config.toml
model = "self-supervised audio encoder (BEST-RQ)"
dataset = "short read English sentences (LibriTTS-R)"
train_examples = 26041
n_mels = 40
hop_length = 160
input = "mfcc"
win_length = 400
codebook_size = 1024
mask_prob = 0.05
arch = "transformer"
norm = "rmsnorm"
norm_position = "pre"
activation = "gelu"
mlp_ratio = 4
head_dim = 64
fused_qkv = false
bias = "none"
qk_norm = true
parallel_block = false
inner_norm = false
moe = "top_k"
num_experts = 64
moe_every = 2
expert_mlp_ratio = 0.25
experts_per_token = 2
shared_expert = false
subsampling = 4
layers = 10
width = 160
positions = "learned"
residual_init = "scaled_by_depth"
optimizer = "muon"
muon_scale = "match_rms_adamw"
lr = 0.0021
momentum = 0.95
nesterov = true
orthogonalizer = "polar_express"
adamw_lr_other_params = 0.001
steps = 11000
batch_size = 128
epochs = 54.1
lr_schedule = "wsd"
decay_fraction = 0.3
final_lr_fraction = 0.05
warmup_steps = 220
weight_decay = 0.4
adamw_weight_decay_other_params = 0
Rows from block 3 of a small self-supervised audio encoder (BEST-RQ), named by matrix and row number. Rows with one number within an expert belong to one neuron, the router's apart. Each number is 500 + 25 x the weight over its row's rms, rounded and kept within 0 to 999. All counts start at 0. Numbers have three digits each.
Before each expert's rows are labels from the 100 clips, of 14976, where the router gives the expert most weight on average: "loudest" is the band of the loudest frequency at the time of the peak. Only what is clearly more common there than usual is listed. The data: short read English sentences (LibriTTS-R).
# router: router (model.blocks.3.mlp.router.weight, 64x160, trained with AdamW), inputs 0-159
# up: expert up (model.blocks.3.mlp.up, 64x32x160), inputs 0-159
# down: expert down (model.blocks.3.mlp.down, 64x160x32, transposed), outputs 0-159

# expert 25
loudest: 500 to 1000 Hz
router.25:504536479489527511533528489495501532525531492493507495522517487464504507479514492518493490502507518538527494472498517508497483475494501524530538506567491475520488469497461494524521460465541507486470509497488541472541485552551515537522488470496494489548509505498476504474515491515503513485461512467476525479505473537475537517479491483504509499488456456489522495483522486482518520526502493532471476508479504480577455502519487491543452502430502539508530501499497495488474503517418492
up.0:472487502524494487452467503505501520491497542479535569439520472492514489484482476494500521524517527484473505515500472501456531456488512485523437520507502495473501476494509462519463510515508561498501507512498475516495501555472505498503496469498475474482513492470512467490502524470521512491536469525497496464490511485505537498417499548504514439506489508542488502528537526497543468506483484528502486471518491479521516493535490492521511505510475494442486482501472494521462564506500515
down.0:488495492536506553509499516526539455509473513526458483517525474521497526523530502482521477505529480506503482523521511504503472476521548425532489519515544548494553528490486516507524528498489498503452466519510508516538505508542516492499494494481499454513518465514501470506475434503534493550492465493504500475509517520474535511498483507487504470446518478473523563516522470509501539469508452522487514520512483499545500483515510501507495468471475482491475470495499514486541557499498500
up.1:482475492483451505462467519554511453506528503471520535543519491494508505502515485499544468515520518474458517484493548494506482508449499501581488515489471450497535486519494472522498465481480499527504517458511532491558512534471521469515473489508495467486493472519504529537500545476538502452522495504494506539495555466486504486500493524507525482498511503498521554517486510478519527521508499491503476481499477514458491510485487504516508512521487541514473520543472492561481511476504529
down.1:534541504529508512519456526501508496526497502482495526496491470508481520489536502481478488469492539514507489513494512501478515492450533484533462497482499489476467509525461536507529535526492583513516506478473512567512507517477497495505503519466468482455497469492494522506504493545476518502495500554521508479537507491463467523545529509494490484491467529509554453552536528510528518509485453500529486533506483521529498503532492521464514501508509474463477507520448473486517520455485517
up.2:508515483480484505459510501474488506474502512484496484594486485491489498472507495498495484514496525489467534503446506491487506504529480506450474527463502498483507513496507485453530528474513499549482502446510534483490481490543483522443477552491494492517499494522484488498472511472478511521506502474506493470501485455496509461518505499511488496493505493528561481473480463475482544551477486449491526497471497484511475480501538492487471481488493464481529507489535496568552467497560494
down.2:444531505504482508522487582520493497511475501547474522551497516528494499452484532497545525468476531513484508473427466512491521537505532469532476509497496519519532501505524534497550464482474485458499517488515490506495524505538456522513510509502503483506499492480497514497518457517504439512474476474508490521506497500473503512480496520475471503507546510475556490507500498473523500436495498510486503524448505511483481507459516524489529483514533507524515513459538493481527500502540525
up.3:536499477482475491485431501499503532514470516467490493516478519495476501489476521460522482472507485582465547507493466461437482453525481493507457492453493504522503491488505493493510515480466520518513493491489503486473508470452485466503489500499488526495498518484479484463531505529475509489522497524551503531526479533477477516518504537485532501508527502510537416497490468471477461531456464476515494508512476520540458502503482504490495486508489481500507489510511501482488465522553466
down.3:447535494499511526469475491474496520554501484472539545528514482460493511535523516488488478534477461510454523479445484519482504472545519498478481506522502553482511516491479464495545555495466510509485494494506517490511488463507503472446503503465500508523479543514490483516465435466491466512485506485526527497515489515490524499495516507484454487478522465491498512500525462484502511477501518485496535504478497467513502500484519492466494462510493479442478523463469492426480483535493502
up.4:494509516518492493527505507502443458496563521492509509516550462526517539522509483519477516515536508472499496488504501487447493548479434480490520483489451463506497448510499464535542503477514504506543515477486476476580532538498509505516510510487497502497495478493484490488478510475485499515501501520483479447503515481514532511547483490542480513517484489512481464509527485472519509523505506466497504478473491499486494538514455495523494511506481560441466510469480510558479503487506526
down.4:508484553529481493493503466488473497494438505538499499504473512509492499509525515536520531499484520496471486517490504510447470441512514534493464497499493533476467492515496518502493485490507583508515505469487494518517489543483414471439525517486496473474499494533492486450537513487547515480535507510508506462485473510475469540500504498490515516496467529472526448490478494479496517477460454493496500491534466546483474517485472482513514514516470469517481479520469497485501520506519515
up.5:479476504521507490497515526539513396549543517496480560490469508503500498490473445469521476499522556490471486513494503492544502482458520489537524526488489481501526496505512499515528488458520496493521496491479518509520521514524463517437523519505490504513507519474523542521552537479507557513502490463469522510478512509477503512490508503467559500485481510540521541538537496529508519532512498516520519477468496498502495497521469479507532500494496481468530506511473531507478495475499532
down.5:491517513520508486534458511511532455483474527515517497473495478499496489486511470500493513516539471538507521516489504481478502457458476508489537475476482527482498505500518508499499552507513505474461478498504504541512442516517537511465478519512509525502473498479503453519509517511467521546466495487503456550517529445504503481495491474523507485473453472514528451539548511475518501493505452519505496533524467501544499485548472551509515504500514487485510459518447494493472548462534479
up.6:514503483519514476501496493523521483518467535507485540473558497480472533509507500529497561483522487464487485532511553496497467483483487518520478480485517473521497488494512539496539515531537509506496483521490533473427478501481505525538511564497501505471511472507507521477461496488549475498467453534518465464475470522463475517464531483456500513492523499525496463461480462544489487497517510471483487478459512514534498500484518501521514521550506508530491552504498473476478531516499497
down.6:516495502488504515479481504498471461494505542491480531490480442517454509500467499492494520544529496515519503549483543488540464477519488555547505492487520515520484480478485514447487503520501512540518513510504555486460485511533538502501485519514495483496514482541572510554475504518498486487527485508500475522519501535480490513488492506490532518477497512504519545562460469494517477450508522489516458479504466486519510438528519512508446485520526497489476499484537503518504506512491447
up.7:493489541473518510493523518488472567487502489469523514524524485492484468506529503547455516526543536541498445482500489492461534512564451496472499523479509528504504504507479469484501493505525476477487501448448488470551514505479501525522461496519514443517473490479489490504486507513478513468521484553492475520557492479482538502493471480518487522520516471478483473515506481480533452523505494496484532543483521516547490498499486503518497505463465505474494493445478517518488489487490511
down.7:476477483476527455506498495490494525523483486511480527500530507494522541476488496504525463496497485493498522521478489555479502524525504497490496548520517530500557541475525479529493486480501518509509467522452485496486539486504471475510494517489471505523472464539540523469500514498516477506480486502491492492485468493447448505497496532491481451510534506460520527493456505495493558536497470527497550504505489543476495527425475496478498481512472517529500487464417529490507485477480523
up.8:522493502500512483460509479507455505477514537518513499462462494512533518556499492529475490522507493496485493502517495494471510501500466498487532500540462503505498512475512479522496578524486474482501491479499508491540484518490490479560501473525486478495510499476526516508499493507506575521493497486509527513495524540451511551514508520455516494478519508533593508498479480507513528563527496453519495516498502523530480539484504481469541529513474472554494493533492493471500535535514498
down.8:462493506535544522502501474488490483488512499532478515462501517517502516507492491501468483527503521517512481530537488502495482475456449504493530514471493496500537515500511504521523506494502485533461508490459483559502473508497522533433526471517520474531496572491454524508522513428491503517509493527459532500488459524486495528486511510508559537504511466479510502469460529503487461518529547490512493474528518482512518498511528495485540499511515490426512486504490517512508494459453484

# expert 47
loudest: 250 to 500 Hz
router.47:524475496485494512520465527478467482539503493480522498514529543506494502464471509463448499491505477527538497531507479487521441516481508458463520478536499528547470498536543490485484487445511484477475493516505519514507523530510512535510491460495471476522507516489493492553522488497486452492510502502505499467522471472481452449484487546489512502519479536517513541485521501490512524484510511538513549507479491500496552541538471510504465507506501543524497563527497485510506483445511517
up.0:527508478498459474542511469499540509548470465492519519433495485505498484520454502496511481509498486500528512489502493505532505452484498452473495495530519504511495493461506482510432453483497505469491498522483474524465496465472498501528503482507504468563501488523507533528461506507472505502503515472552511509474510511486459505482503514485465468512527524495472567488468499536494502458472531482508470449545487489493553539509496489476488502524520472455510532516467505498486476477518475
down.0:508514483506503553505453471496473505539513472497463507495469441528458514516508533505497500509506517519537524531481499473516539485470521496545506487500513544492522526451479507470548505489487446529495479504471527484486476490483544518514507460530497477464557504550509510501519494553482483526503485546470514540493470534509501499514512509509512510513496511509531496531472536461517502458503526503495497496527500508523514535478542514523491468505550467502553469461493508471489519502489457
up.1:513510505483497513508473487496478454544482482516519511505507514504481526503478527503498477524438508490485553524576478509524486491490507489509507520472518522507532522576481483486489500481469537557505508496486527490542513527507482536461514509493507507539496548441498495514523509523474535535558514533513529497510495540504479498507504491522509542517527516464463465494496498481491491476516475442496499488471474518479548505526475480494509511527513499473570505546475502502510526490499477
down.1:527443479504512504500506517527472471455531515472485492478486494458499531466502524505492496536507535548493480467493505521458510457424495514510477508503450526514496506531535510485506487519519527453513467479496508474528523480479507484504476565540488463477496502449521506526496510506507514494495496520540515500519489556510507492493478536456517524470511520482544501504508520471498531505473478479512513560493501510528513512524476522467475422509543516474479496513477521513471503505491517
up.2:490509509517497497502493493534501480523525537527462526520514478495481493488486517530544503478530465497473496535530479478524516517455544483495518480513523458492499461506499492474507510459517487509517496508474498477552537515489481442438476465491496530490459544524480476485525492517500508499528485508519478484517475499464490525483485476543498531466470494534486515535523469439465524551466493470505524480519492497496494478525487514526534449468542483503444477496499534532485479461482519
down.2:509497499515486469499532491483509480527519530511526487476497538504527499488505508512532466509472497474486493442525487496536513496492503486473424535482469566508489447475484510465470563479499502470492485524504521503552497512478474494512495536518467504515506488467495451475466502546464520535453512483522510486513513498489502488502537530542476510503518492512516523451519498529506446554516543462504493497530537507486511478543503462467510492468510463476502492530501485542501504485497495
up.3:474508496496541480498526523529523493519564487512537528514516518534492460509496511498472466549528500540432471454534506496507492528497494506503511488480494512513480537528475485491556514545472454490507513469479481475505494508488489479537468495478527496479491504437484541548481489482448514467467516531524513452496518481530470499482477484540496531498512516517491518491543558493502508543512466484500508511470515508462513517478456494517491503488509544475501511500478483486484468495473509
down.3:514474518468456533472502545478500502510543475486523527512504527525508480507480518491468519491510495486484461485504499480521464552537474492475520490502517438520478514492478492500550512494505485519505536501524480467516495477526524484547494476509462494489458518493525528525512507486493501537496484540485526488497501510459504523554456465510539506519450526492502500506476480476465507542506448484502499558440539481487521491467462511467528486496483479502487517457455479530543480507505513
up.4:477505499517502535506505517509467554481476484469516500523508494468493516516504484511556567413489479509472551530549552530499521520542513528495525494488464528490538488505517493492440517484508500518511501513465541540465527520537484527466478476500518526455489488566475493476492498486516468495496539508522466483483477496534511500472499527513513494472486491538484469491513487479520470492509487518530519522491508525488551517516488527508509493492486494509493509491530508501458529509475467
down.4:523540514492569449499492483477516531509482538519501498511477496463526523511515494484502550451553476499548495517501512541486489483513513529513507476516491553479535481469499486449493505474514506477489498515496538483481492504500543524465488487535507503478511507526503482516459489463524515544460474512486460506512506451499558475496514486521517520481492476504483459531519484543507479536505516506499487515438497473490498476505480509507490519445469532470468504454511462479514503503495456
up.5:495486513511481496517502505547521440476478503459519497484535495521500463535483471491504515496467505517478497507541531494559498493502512497460473520475558453521522489479530469503455481459497494496478496521449481439523534475455480520524502479499472525495481494539513470522513549494494499484546532499491494479469520461515528472503493470528548496536470480513479519497512509543457508512527502523492527478529518508476494546497487471505507484476486483550516528527534523509487529483508472
down.5:522512474488497457454484474524460448491539533509458484543488485490506505502526527501513457497468472501502516498472460526539439482500487478518540508530555455540524490475486493466534502476445485463513505531491497434541492490503498460496506485521495486491510484494515465527504504515472481494518482497482472522531479549462502529537520494477531529479508487477502500487529502552503509485527498497492474463507526524468506490504513447494503491501467507532475465521518523489506514504473460
up.6:501500509504499455501524495498486489489502472475475485455511487532476472499529513506517497463498474422540488492455491485448497498495515471457519477463492458471477454537484507514512462517496532506507515480491527531503498497479500453502497518502488490454493512480542543518473493557500486476497499504512560526508498482505439509507497523483462511473498539496525470505487485473481508539474480486467439553464466492534448514491503518518496485507510450538498502481531489513487478497490515
down.6:515467486505470480509532537509520513505510481519525473508486515504538491534507558523532473489509488504490468503517533474459532487501504479498503541489536491498491497493484524533512476522487499499488468470512487493522493546507494506465482488505527489538516542461476549517506494530489503490489517499506557510484516497524453503501524517497466507511521534503574540468499524445501550516537449459522482499520500515499509566533462555505522515508512450501511528543515498502534482507510538
up.7:466488489500481523599482497505546557488498510473518502485491542486523512509484450517475515506503493456469500482505486480488484469468490496525447522545490506513510473502534555515503484475480478496501479527511516504535498520512480542460498466525499511488508500530511514495506505468518514480514463477461504513481537521503454499469524494509527498505487523498539495492454468547508489447539539508489485552514480471504448530484515495533512524472481470522493507453486510513494532484519491
down.7:499517494514531476488455511531513491503511504472516480518511508496503519475492454486550514483534482531490505534518490511504518448550490511492450507523506492517517482458507491509474478510488480442531491567502472511465512520468485535473549471496542512485511540562499512469524493494563474513491487463534476499499538494542528477451483482505529466498517478479486480527515470516504480497529526554479475456504503487509478509440538510515492498510518466515483516490500530511515516518488512
up.8:513484516524542474501503497522531498488512477507506496490470483496469500508478462516497476562513498504495524470512479491470495505471461519526488541502503471485497540530497497466478489488515496488471491507528491473538475480506486523448494496510472490409516522458509463501508530457459505483486488464495494481504473473491495525540482496553528478531500482514531529498461522553533477546513510464514499464485506516496545455520496497522494480490476569495489455523489518511477509456460512
down.8:524510496490525486468555523475492547518505517515565505501498487496505525443502462509507483491432531523503485464512499531526493511471444498509556513513491450495467558505514492487494474481497480523525471495531491518481527528482500527531503523517461505471448492494493478547486509510492500519487508462519501486503519481495465455542476535495520496529512474484487504491508524514492485534500517558493487523454515534520490466501446496499514497529506502510504472563484483533487498501462515

# expert 44
loudest: 250 to 500 Hz; 500 to 1000 Hz
router.44:468496485454505521532548510512480496541541511450512509548502499525466486524516512440509523512509496516531451538501475518483495490536496496467499483536466502531484483465489480510467495487502523475511526492483548497476506500477510520497535546495509486507485488530517500525456506487552496493491466520505494500520512485504523553478473508526517569537479513499486519526505522532515561524477504474526509455504521513496514523485471478492479501533530503455491484541515473466515545453503531
up.0:474546505501502474533517485502484524469521482519463501469535467535558466535508513560532502464532479496483484511462490507505483511438475479478491466471493466493490472508472522492538500503498494483532553503498515510488511522497488452491529501526514487475485500476499485506544454468515478530495466498514513474483509524491528479481520492491497520514538484499535545464524533466532476525515524502504476493495518531556546485483507484472507507529527500498440502489557483489475501486503552
down.0:504530496501533494496496450498516463483497484525496514498510507497537478515521486503508471464459519538448508494473506524493499475510502517540475496487530499514498537482517482506512509517509510503465521493458476501495479505548537537471519439541486504495523475483450537494539496469502456575505499525461519522496521466526556459491491464530511481468511466524497519476518525491502508468534509489519514505505511493497486497463514469504521502517521482502478488393515495466521518510521483
up.1:492471509515494538521511504484507470511501489530521543458553518479481460508483478460500529503455477508560501484499479518529521479504487513544534498520499566500497501504473488500489515492537512453470527532524503513489452484515500525469525499506464513530510511468510484489497522478535510522485518473501482449473499501475506506451501565477502471514494500489529532531472501536516509458516521473544509481461460445505512514500504517478521530493504567531505508482530474530482527487527497
down.1:467499511482476476502472503488478515599468523476501522496485513515520506516543480497483539581532463534508481481538504524534484522517523526510504489523502547530501515459496543500522495522480468493524495524502511501506514517480528503493502482511477492477454531538494461458449481482485505516502436492498490481484504545501478483491481513475524493501515478520516519521487497507510496489533526503535470467521480515504501478504522546459533471533482538464514535493472502447491507498499534
up.2:493547509523489510518520530539488489524556501517511499464538493555495467514490514503478514503541480482519523518488497472496505490455496483479526460515504524477489485522516503466448539528518480487516519511498501519542486511494502453507449556463554515560500509504490523476500469464464448515525484498492479449493516505498452521467527519535516510460505526511446497508500490494530507518453479504486471504500497440491495471545504505498467504499505473514475510538479466522511510499501479
down.2:486533475497506588526494457472512489519500482510488479480526489492515527565480483463508491491483536479546480514507518485518507489536517488507489534514523518474498502537499505531472515466513498509498501528486479453483514492547499530477498525529535508472506472504511505488497461506461470512494541472460487506493520536556504470512518461500532503471550473520484522474481486492524480434503498529524503494499561489513515474525490478482495489531521504486544446485491538481457504525493481
up.3:505534524507485508511474481479499502476479464484451480497561482474517500522520489472523514485488492489499506494515517484480498487474464520484509494496494500517510565525540515503551517492492525528499490487483544491506524490506513485438506501516533518555476527525475482499549476465453524506508492456488501491501448505485459529476499525499547519506539542497450476439475545491512531487463493487462507462479521553468486537548519492504504514506516518496500506477463516523485507495493458
down.3:512472483498537523517488526516486450444473479487533509462524519467483529520496497478548460502482471552500531507528545481476447508530493509516537509500522499479515481491472486513477533499484531504503450533505514445536501482494496496478495516452488510512448503520483467472503483447503471485501512493484514489547495486530493491483490522508512522537526476509457521475523498489487462484500510525512539522481491507489474520537486488508458479514479528436519474555504502563493509494497517
up.4:515490493515532516523510475516475453504489507509527511530491462440496496466500479488548515453513519476478484484499526517473523514515484514475523477498485435520497494438452532491526491508482519491537494481478477542496515548466506488491559533474530481466492511488422538527551519506493517488499528504439491486532507491446480496524531494473509505497492503476520494510474506507464504557493474473495507497501500541499489483445484498517503497503538475498495521510505499509539507497494536
down.4:474513488465495486497541467523477495466476450512518486546476492506500480483515492514471520462531500507481492555518500492428498448486467503493506534489440466476525492511514470471503493483516550509500555471459510537545492511476504496491492516520519469526504504451478501467482493465486538469547496567491524493493529467525492511477497448525490520502532547506492453504525488483499502517549508510478504453492505470529504504498508472515502455487504493482505502499473491479485501494487473
up.5:488511494496522492509478450499515519496501470506513492499494501486506547540517541498502501577505465469477481473490478497454491461487444507525502487532481508482492570496480512489547485511502502480514515504523538500533468517508487500441512452465489523516513495478544505503493467480460475503496511509508519462518519531504488514510499536569490509514513496505482472470466543494574490525526510497500479502434470497517542533471498492511483529499485546494495504489496479533491514526518477
down.5:479500514500537466483533471523492443517524500514464473526529492536515503530478482428524475497483502533522496475527497549513509487537495494532534529503481533505508507505527532462482461488478491492509490519481504484490538489479523503490528492519480439553511512503475462462490497502487498535519481469470519441507531487502452512504463505505497512525468481489493514489492549523482516514496505521530534464478425521485511552542518515483533535483491496471523485531497518486487492523511478
up.6:487538490535475500501544470535487466533505498516470483475518518502480494564517481496451499461495479490450539512458504509488502454536483508507465472479529484496508513489476533506465502536506499480509514506492447491457498500500495500510497521477472530526483493523523509488567493490495526564484479504526466520502515445477522513482533534481506507469518504502572516504531495489466447479548483525497477515520482497566502456522523504501472501489536491514510506503494472484507500520489490
down.6:412531471491454538479480514502528525530536532496494520495515506505504487489453483532457495513511469491483495503522522488538466488507535499492503481478527493508498525525472501485560489522480519528517496513501499487561510442538506537506473499496485521505494491500529514498498515482516459554514427523520493509505468496528511499494508471522545520465488472543508541480499501522515511507545524507513511501412513467497507485507513491484505499490469512506511501433489504497481488515511517
up.7:475509520492537496617494491493492547535524503490438537557474469496487512494498482517493537449495533500446452467481488484471507484506507478528512518528494538479489518496481505519531479477542523501492500489507501523504501532489485503525522489448500496527510519518492493486523502495468542501518507502482496511472507493475499513473501500530478462524494507534474473490533467528489475532461490537449530501487537525536477471503474540493504492509500537520482507508516526482503461507527487
down.7:488478506529524480509529466504501476499460515479480518538529481461503522505489513470462495491495458520498528532514454496522473458449473528453501491485478503466489493479532514465510499502525499482493452490474512510512470484457476469515482513512496469519541480510434483489485454487495538571511509486481470479481515506487466446527479522479508488529503492502530506517494443513473460538490533459486496475513501479481512465487525505466506491467451488517475489491464477491517516530498464
up.8:496520492494514480527469475507485489498549497489545481537520497501517520505527500521514529492523511467518473464502525517490539522470517486470498471483502510496525515529511519479483498513494511513523525471505492458509514522478502508500475460454482488465488487452523464533482487465465532504487522478505505432543512552462534548500549468507507512431506499509512496499504443475506524542523413467517491505481518516518526483485447498485501498486529502518478518504472483512501522508508551
down.8:475468502513494463484493528537491491509532500498530488513514512509483537496484430508501524514517499508496495533507523524520479536506491508539533478478490463524525491485554484473475459505494465481483501489489512480513559482510479477495506487504497497529495523524498527492496525477466430564477472477476474517522529423511535499503520474543500525497528490485502516523504521508445523506482548461487475509512513538469491500502539479467526471457520457527497483489479500538538493469486506

# expert 26
loudest: 500 to 1000 Hz
router.26:511496461524479531479484507530515521507521487493496455463471558529529510473497507521505537477518477482501475532488505535545521542477526497494479530515533501512533493483519494543526469468500515442527484502530499512530468515511500501453469548501498511505501474537503511572497477492485520508506499455486501503517497499517511535498522436474516491524481523523533476531487440542500509479505500511504462519491507526541478471508494487505500523509529481483526542457459542459496502481464504
up.0:486511503502483473505474498448493473461478498453499504545534475480496488477500484500506496521474498482494517476483475485517474506541483508540498528464492500520485501457445478457508521512485481506494461509512526467491442520473453505533508503476516495547524466502465506460485468525545479464508496496462492502476434481474476470479510510498508483518523446486540492483464507490468504539528493521472516500507491482472455523464471512482511556472520544509498454479492480533517498468502505
down.0:464501466492468509510474527476471529469475463527487520483533454439467510507520480490517503477480478505483520548474501499481551453501557496496488541485488514526496541473458509489509502495490546519530505510437551536514494548496505539550508502487530543472493501509515474489511501526553514473497475524511505505532479484521484484499491474521466505519489548530489519497526469516496493447491498534513511499478504502515480494509470472505470535535493494528526508523550505490521513500466506
up.1:480521497495480444500542502472519460509496510498473495480570477494499548492479506480494458511486493497504496492488486504463471493483543475466460506469486500493519511510531463491542495507492473487499500457458496513442500472485492516547477505532531496493496487519503493496470489548482496509471540504493545485490538478491479480514493504480482526489496518542513532488507517470512493546491489532491495594531479519470521502471516526479493508522526471474465462549498526467465495483450512
down.1:559537486525521467500500480455523475527521484485523470514492494455465498512514477520515519451498484514531537518499509498499492501490510483495511482500498500510538501512522491533478554466467486468520512523453527526535526505509494463487543490495494461559509566505485525510472488474525530508521520505509509583542501489458493531526530497480524469502484508497492483482490461499510504558530534494482527532501467468470485478499522486518534448474534457495492495499479503501503492493528499
up.2:532478474490494555488509492512498419555482492485532484502478519486481550473502547506500479491535517496493498469519495495481526531491533454464498502511518502486485507507498526500474458477529495491507491486481492527492536487499487473535499498522515505479481500465473472476519457514503491507512533504534496474512541540489484459478504466461494470488479533490457517522520519500520493453464490506497506446534509487464491509542478549496472485496466483497512490574484510491520512549558497
down.2:541487491500550455491459513517524517501500509490522515500500482512520525491480488502533516499478457524483508476483494475460508460484455537513528528451529495494543494458489466558492536492471520466469514494469477525463465515462496525475502507503523525538509555495435511500525514463517527485509546501494525503527538483489490498527531494512487443499478524500503454499479477536487487471487529545514515483500493513510489527478539457517483472530484498487497498537518515484508479501477452
up.3:511508489510509509515511507523483491493506482486485491513479510568501489509482487498482543517526466505486515497505517500553510487498537496514461492541553576490478465478477477509483506482519488488501480522495483458469512516498493502575505470527471513488498463510530519513496467488525495536526488430519482462480562462492527483450470524493485479456486478525503567517499435522512512493503509539490504540523498504468463502507485534517497490508480521472484517482543484515503490521505497
down.3:501504510500486548480449564522467483507503544517477549475511544525455466499464483502540523478525469490485490464492448497541535503485513514525498489512461504522519529465504508500511522520475499481495493536524499523485497478522499513479499490458535524480530514496503496555531513517521496548478526445516532473489522521483505497465510535492534451563507521506500513533500537512513507473512488508547487465505493516530493484493511479476498530480563512492527492524500505501535534524501523
up.4:506509514496503473522497499495484496505496444523531514486493459480512515521504545524505519510556506468502455510506515464468513524492491472512536489495480580433488526507493480521426502510518506493488512446491485518482493489488518493479483490529512559500462508505504497475488479426524516502463519518506530475446535465515534537453488513506490479499487510479468521503474471436513485505470486522463505489503510484515529467510495528463510539506513491472466504513478510518507472486502495
down.4:492498521485513491505531508506503528477486487474501513514508489487490492514451542486469492505526507499546506488525524480508522495594466508535556495518499463501526489497462516525468472525499464532513509496507440465503496521487491519500495466576515518452509516512553507491525509427479470518496521490508469486506509482501501505487499512505481494457488463467457524483512477478494477500528477503493548529456501512511499494488459518493515520495476516538502535458484484537488456525494541
up.5:490491502500514485517457479494496542490502466497503506496500512450498534507515510502512475465456491490446497452479502491453460493494461492467455486510503511524509475530478488478499470541506471498506489482500504510477510495478485506542512457518468473499504472466488519490489502458509472497521458527510546512584487464528473490527453507484446515448545505515521498494452527515481507538486492530492475452537473495508508482518485491494519473486501481454513512539505495516492472483553531
down.5:471469534487437500495513503486504484504476494516530500490452487514484544471528472461521524489532471511492508495520504502492483519495480467507511493522500474477522544474479472516493501499471487526499495493450484508507502534517508509470510566493488523472497521505475498456533477469531486463538518497455496516500508468442448482512498474452475466467480514502498523543444481536435533509532509517489563507464456505511498511495503488520474509528494509485484504518544506550512515505504496
up.6:493478493498492530513485461505535534455500489542469505496472538539503516511518502501497481479532488470523509471517513513496520526532525460490516509539524512459481472466476504540502520478534524513504512517544490452513517511517539481497464492520515460497486488498513484521496523490490538509527503502481489447505534575506537493505518533491531522487472509492507490497487492514493527585478513497513546502579482541507502478468513543518503510534477521461461476519535526510506480510522496
down.6:458489512452514519479482532534490497528529512495508518502454502510476515482509517489487521516518491477468479476465493485495516501459498506497519468481490515502465526490532537552547486492493460526473496468591521509535510500474476486491482463491474529545502530519499508533517493433494526509474475510549492514468517501465528505502472517527518495514511536520485460498497537497478521486510513556478483509488549507517508452533521493478555521475511528512510514549460517496510510489485487
up.7:477504502512530493498477513504498510477532508473527480501515542443528513514508527525528456530514503498472480502526511505438464467433531513481481486478467492465492480514523494521481519521486481484518493480488493487512518510496508466464496485498495475507475498499532472546544482536500496461507509503523490503522491483516471508483488489526513520503477459495473522474550624439528494477488535512510502474489494516481489487512529487533504516503508490471452523496480502517481500460468536
down.7:488483500495544516551513505478486507458489483478526528499534482490494505529457490539542524486527485485491509478513498471516492513456474484499486520507482499536520473498521472517468531456474463498491492466520499535508535487464481515432471450494520534483486489535473512577514529511519531507505488488531510499511548489500519503503504499510511479515496487509450431480503479469495490557496516519479536543523486530508491506530494498513508471495518452498509476470511511478460449482460507
up.8:497485468476490510480499512459508493522525460495494509486470524545503536502470514500477499536460478532486523504512476500508479464475495535497515554476495460476504503497464524457467469469490454484475512507507475495505471502533484528507505472497455478481496496521471462495472504537493472462518481488491518485489485547471482483470506492495531500480472500531519525530479523521446533511488472458552514553505467513500492460528506466491474471522434524452493468500511520467461468524507487
down.8:456515531515504563507440512466475532496506535481519541509520488530479503497479510497480518535563517471524510503480513480504501517495511506526485496501502557491541469497484469526517497525493533488518489467487527511500498500501492486475530488486508482471528522529463524503516499434504448523546502530477519429563455515506507506479488524489530520504501506506545450508475527508516504536547500515511501489514496504474470525516515516503527513516476482445515509472500501511476461493465466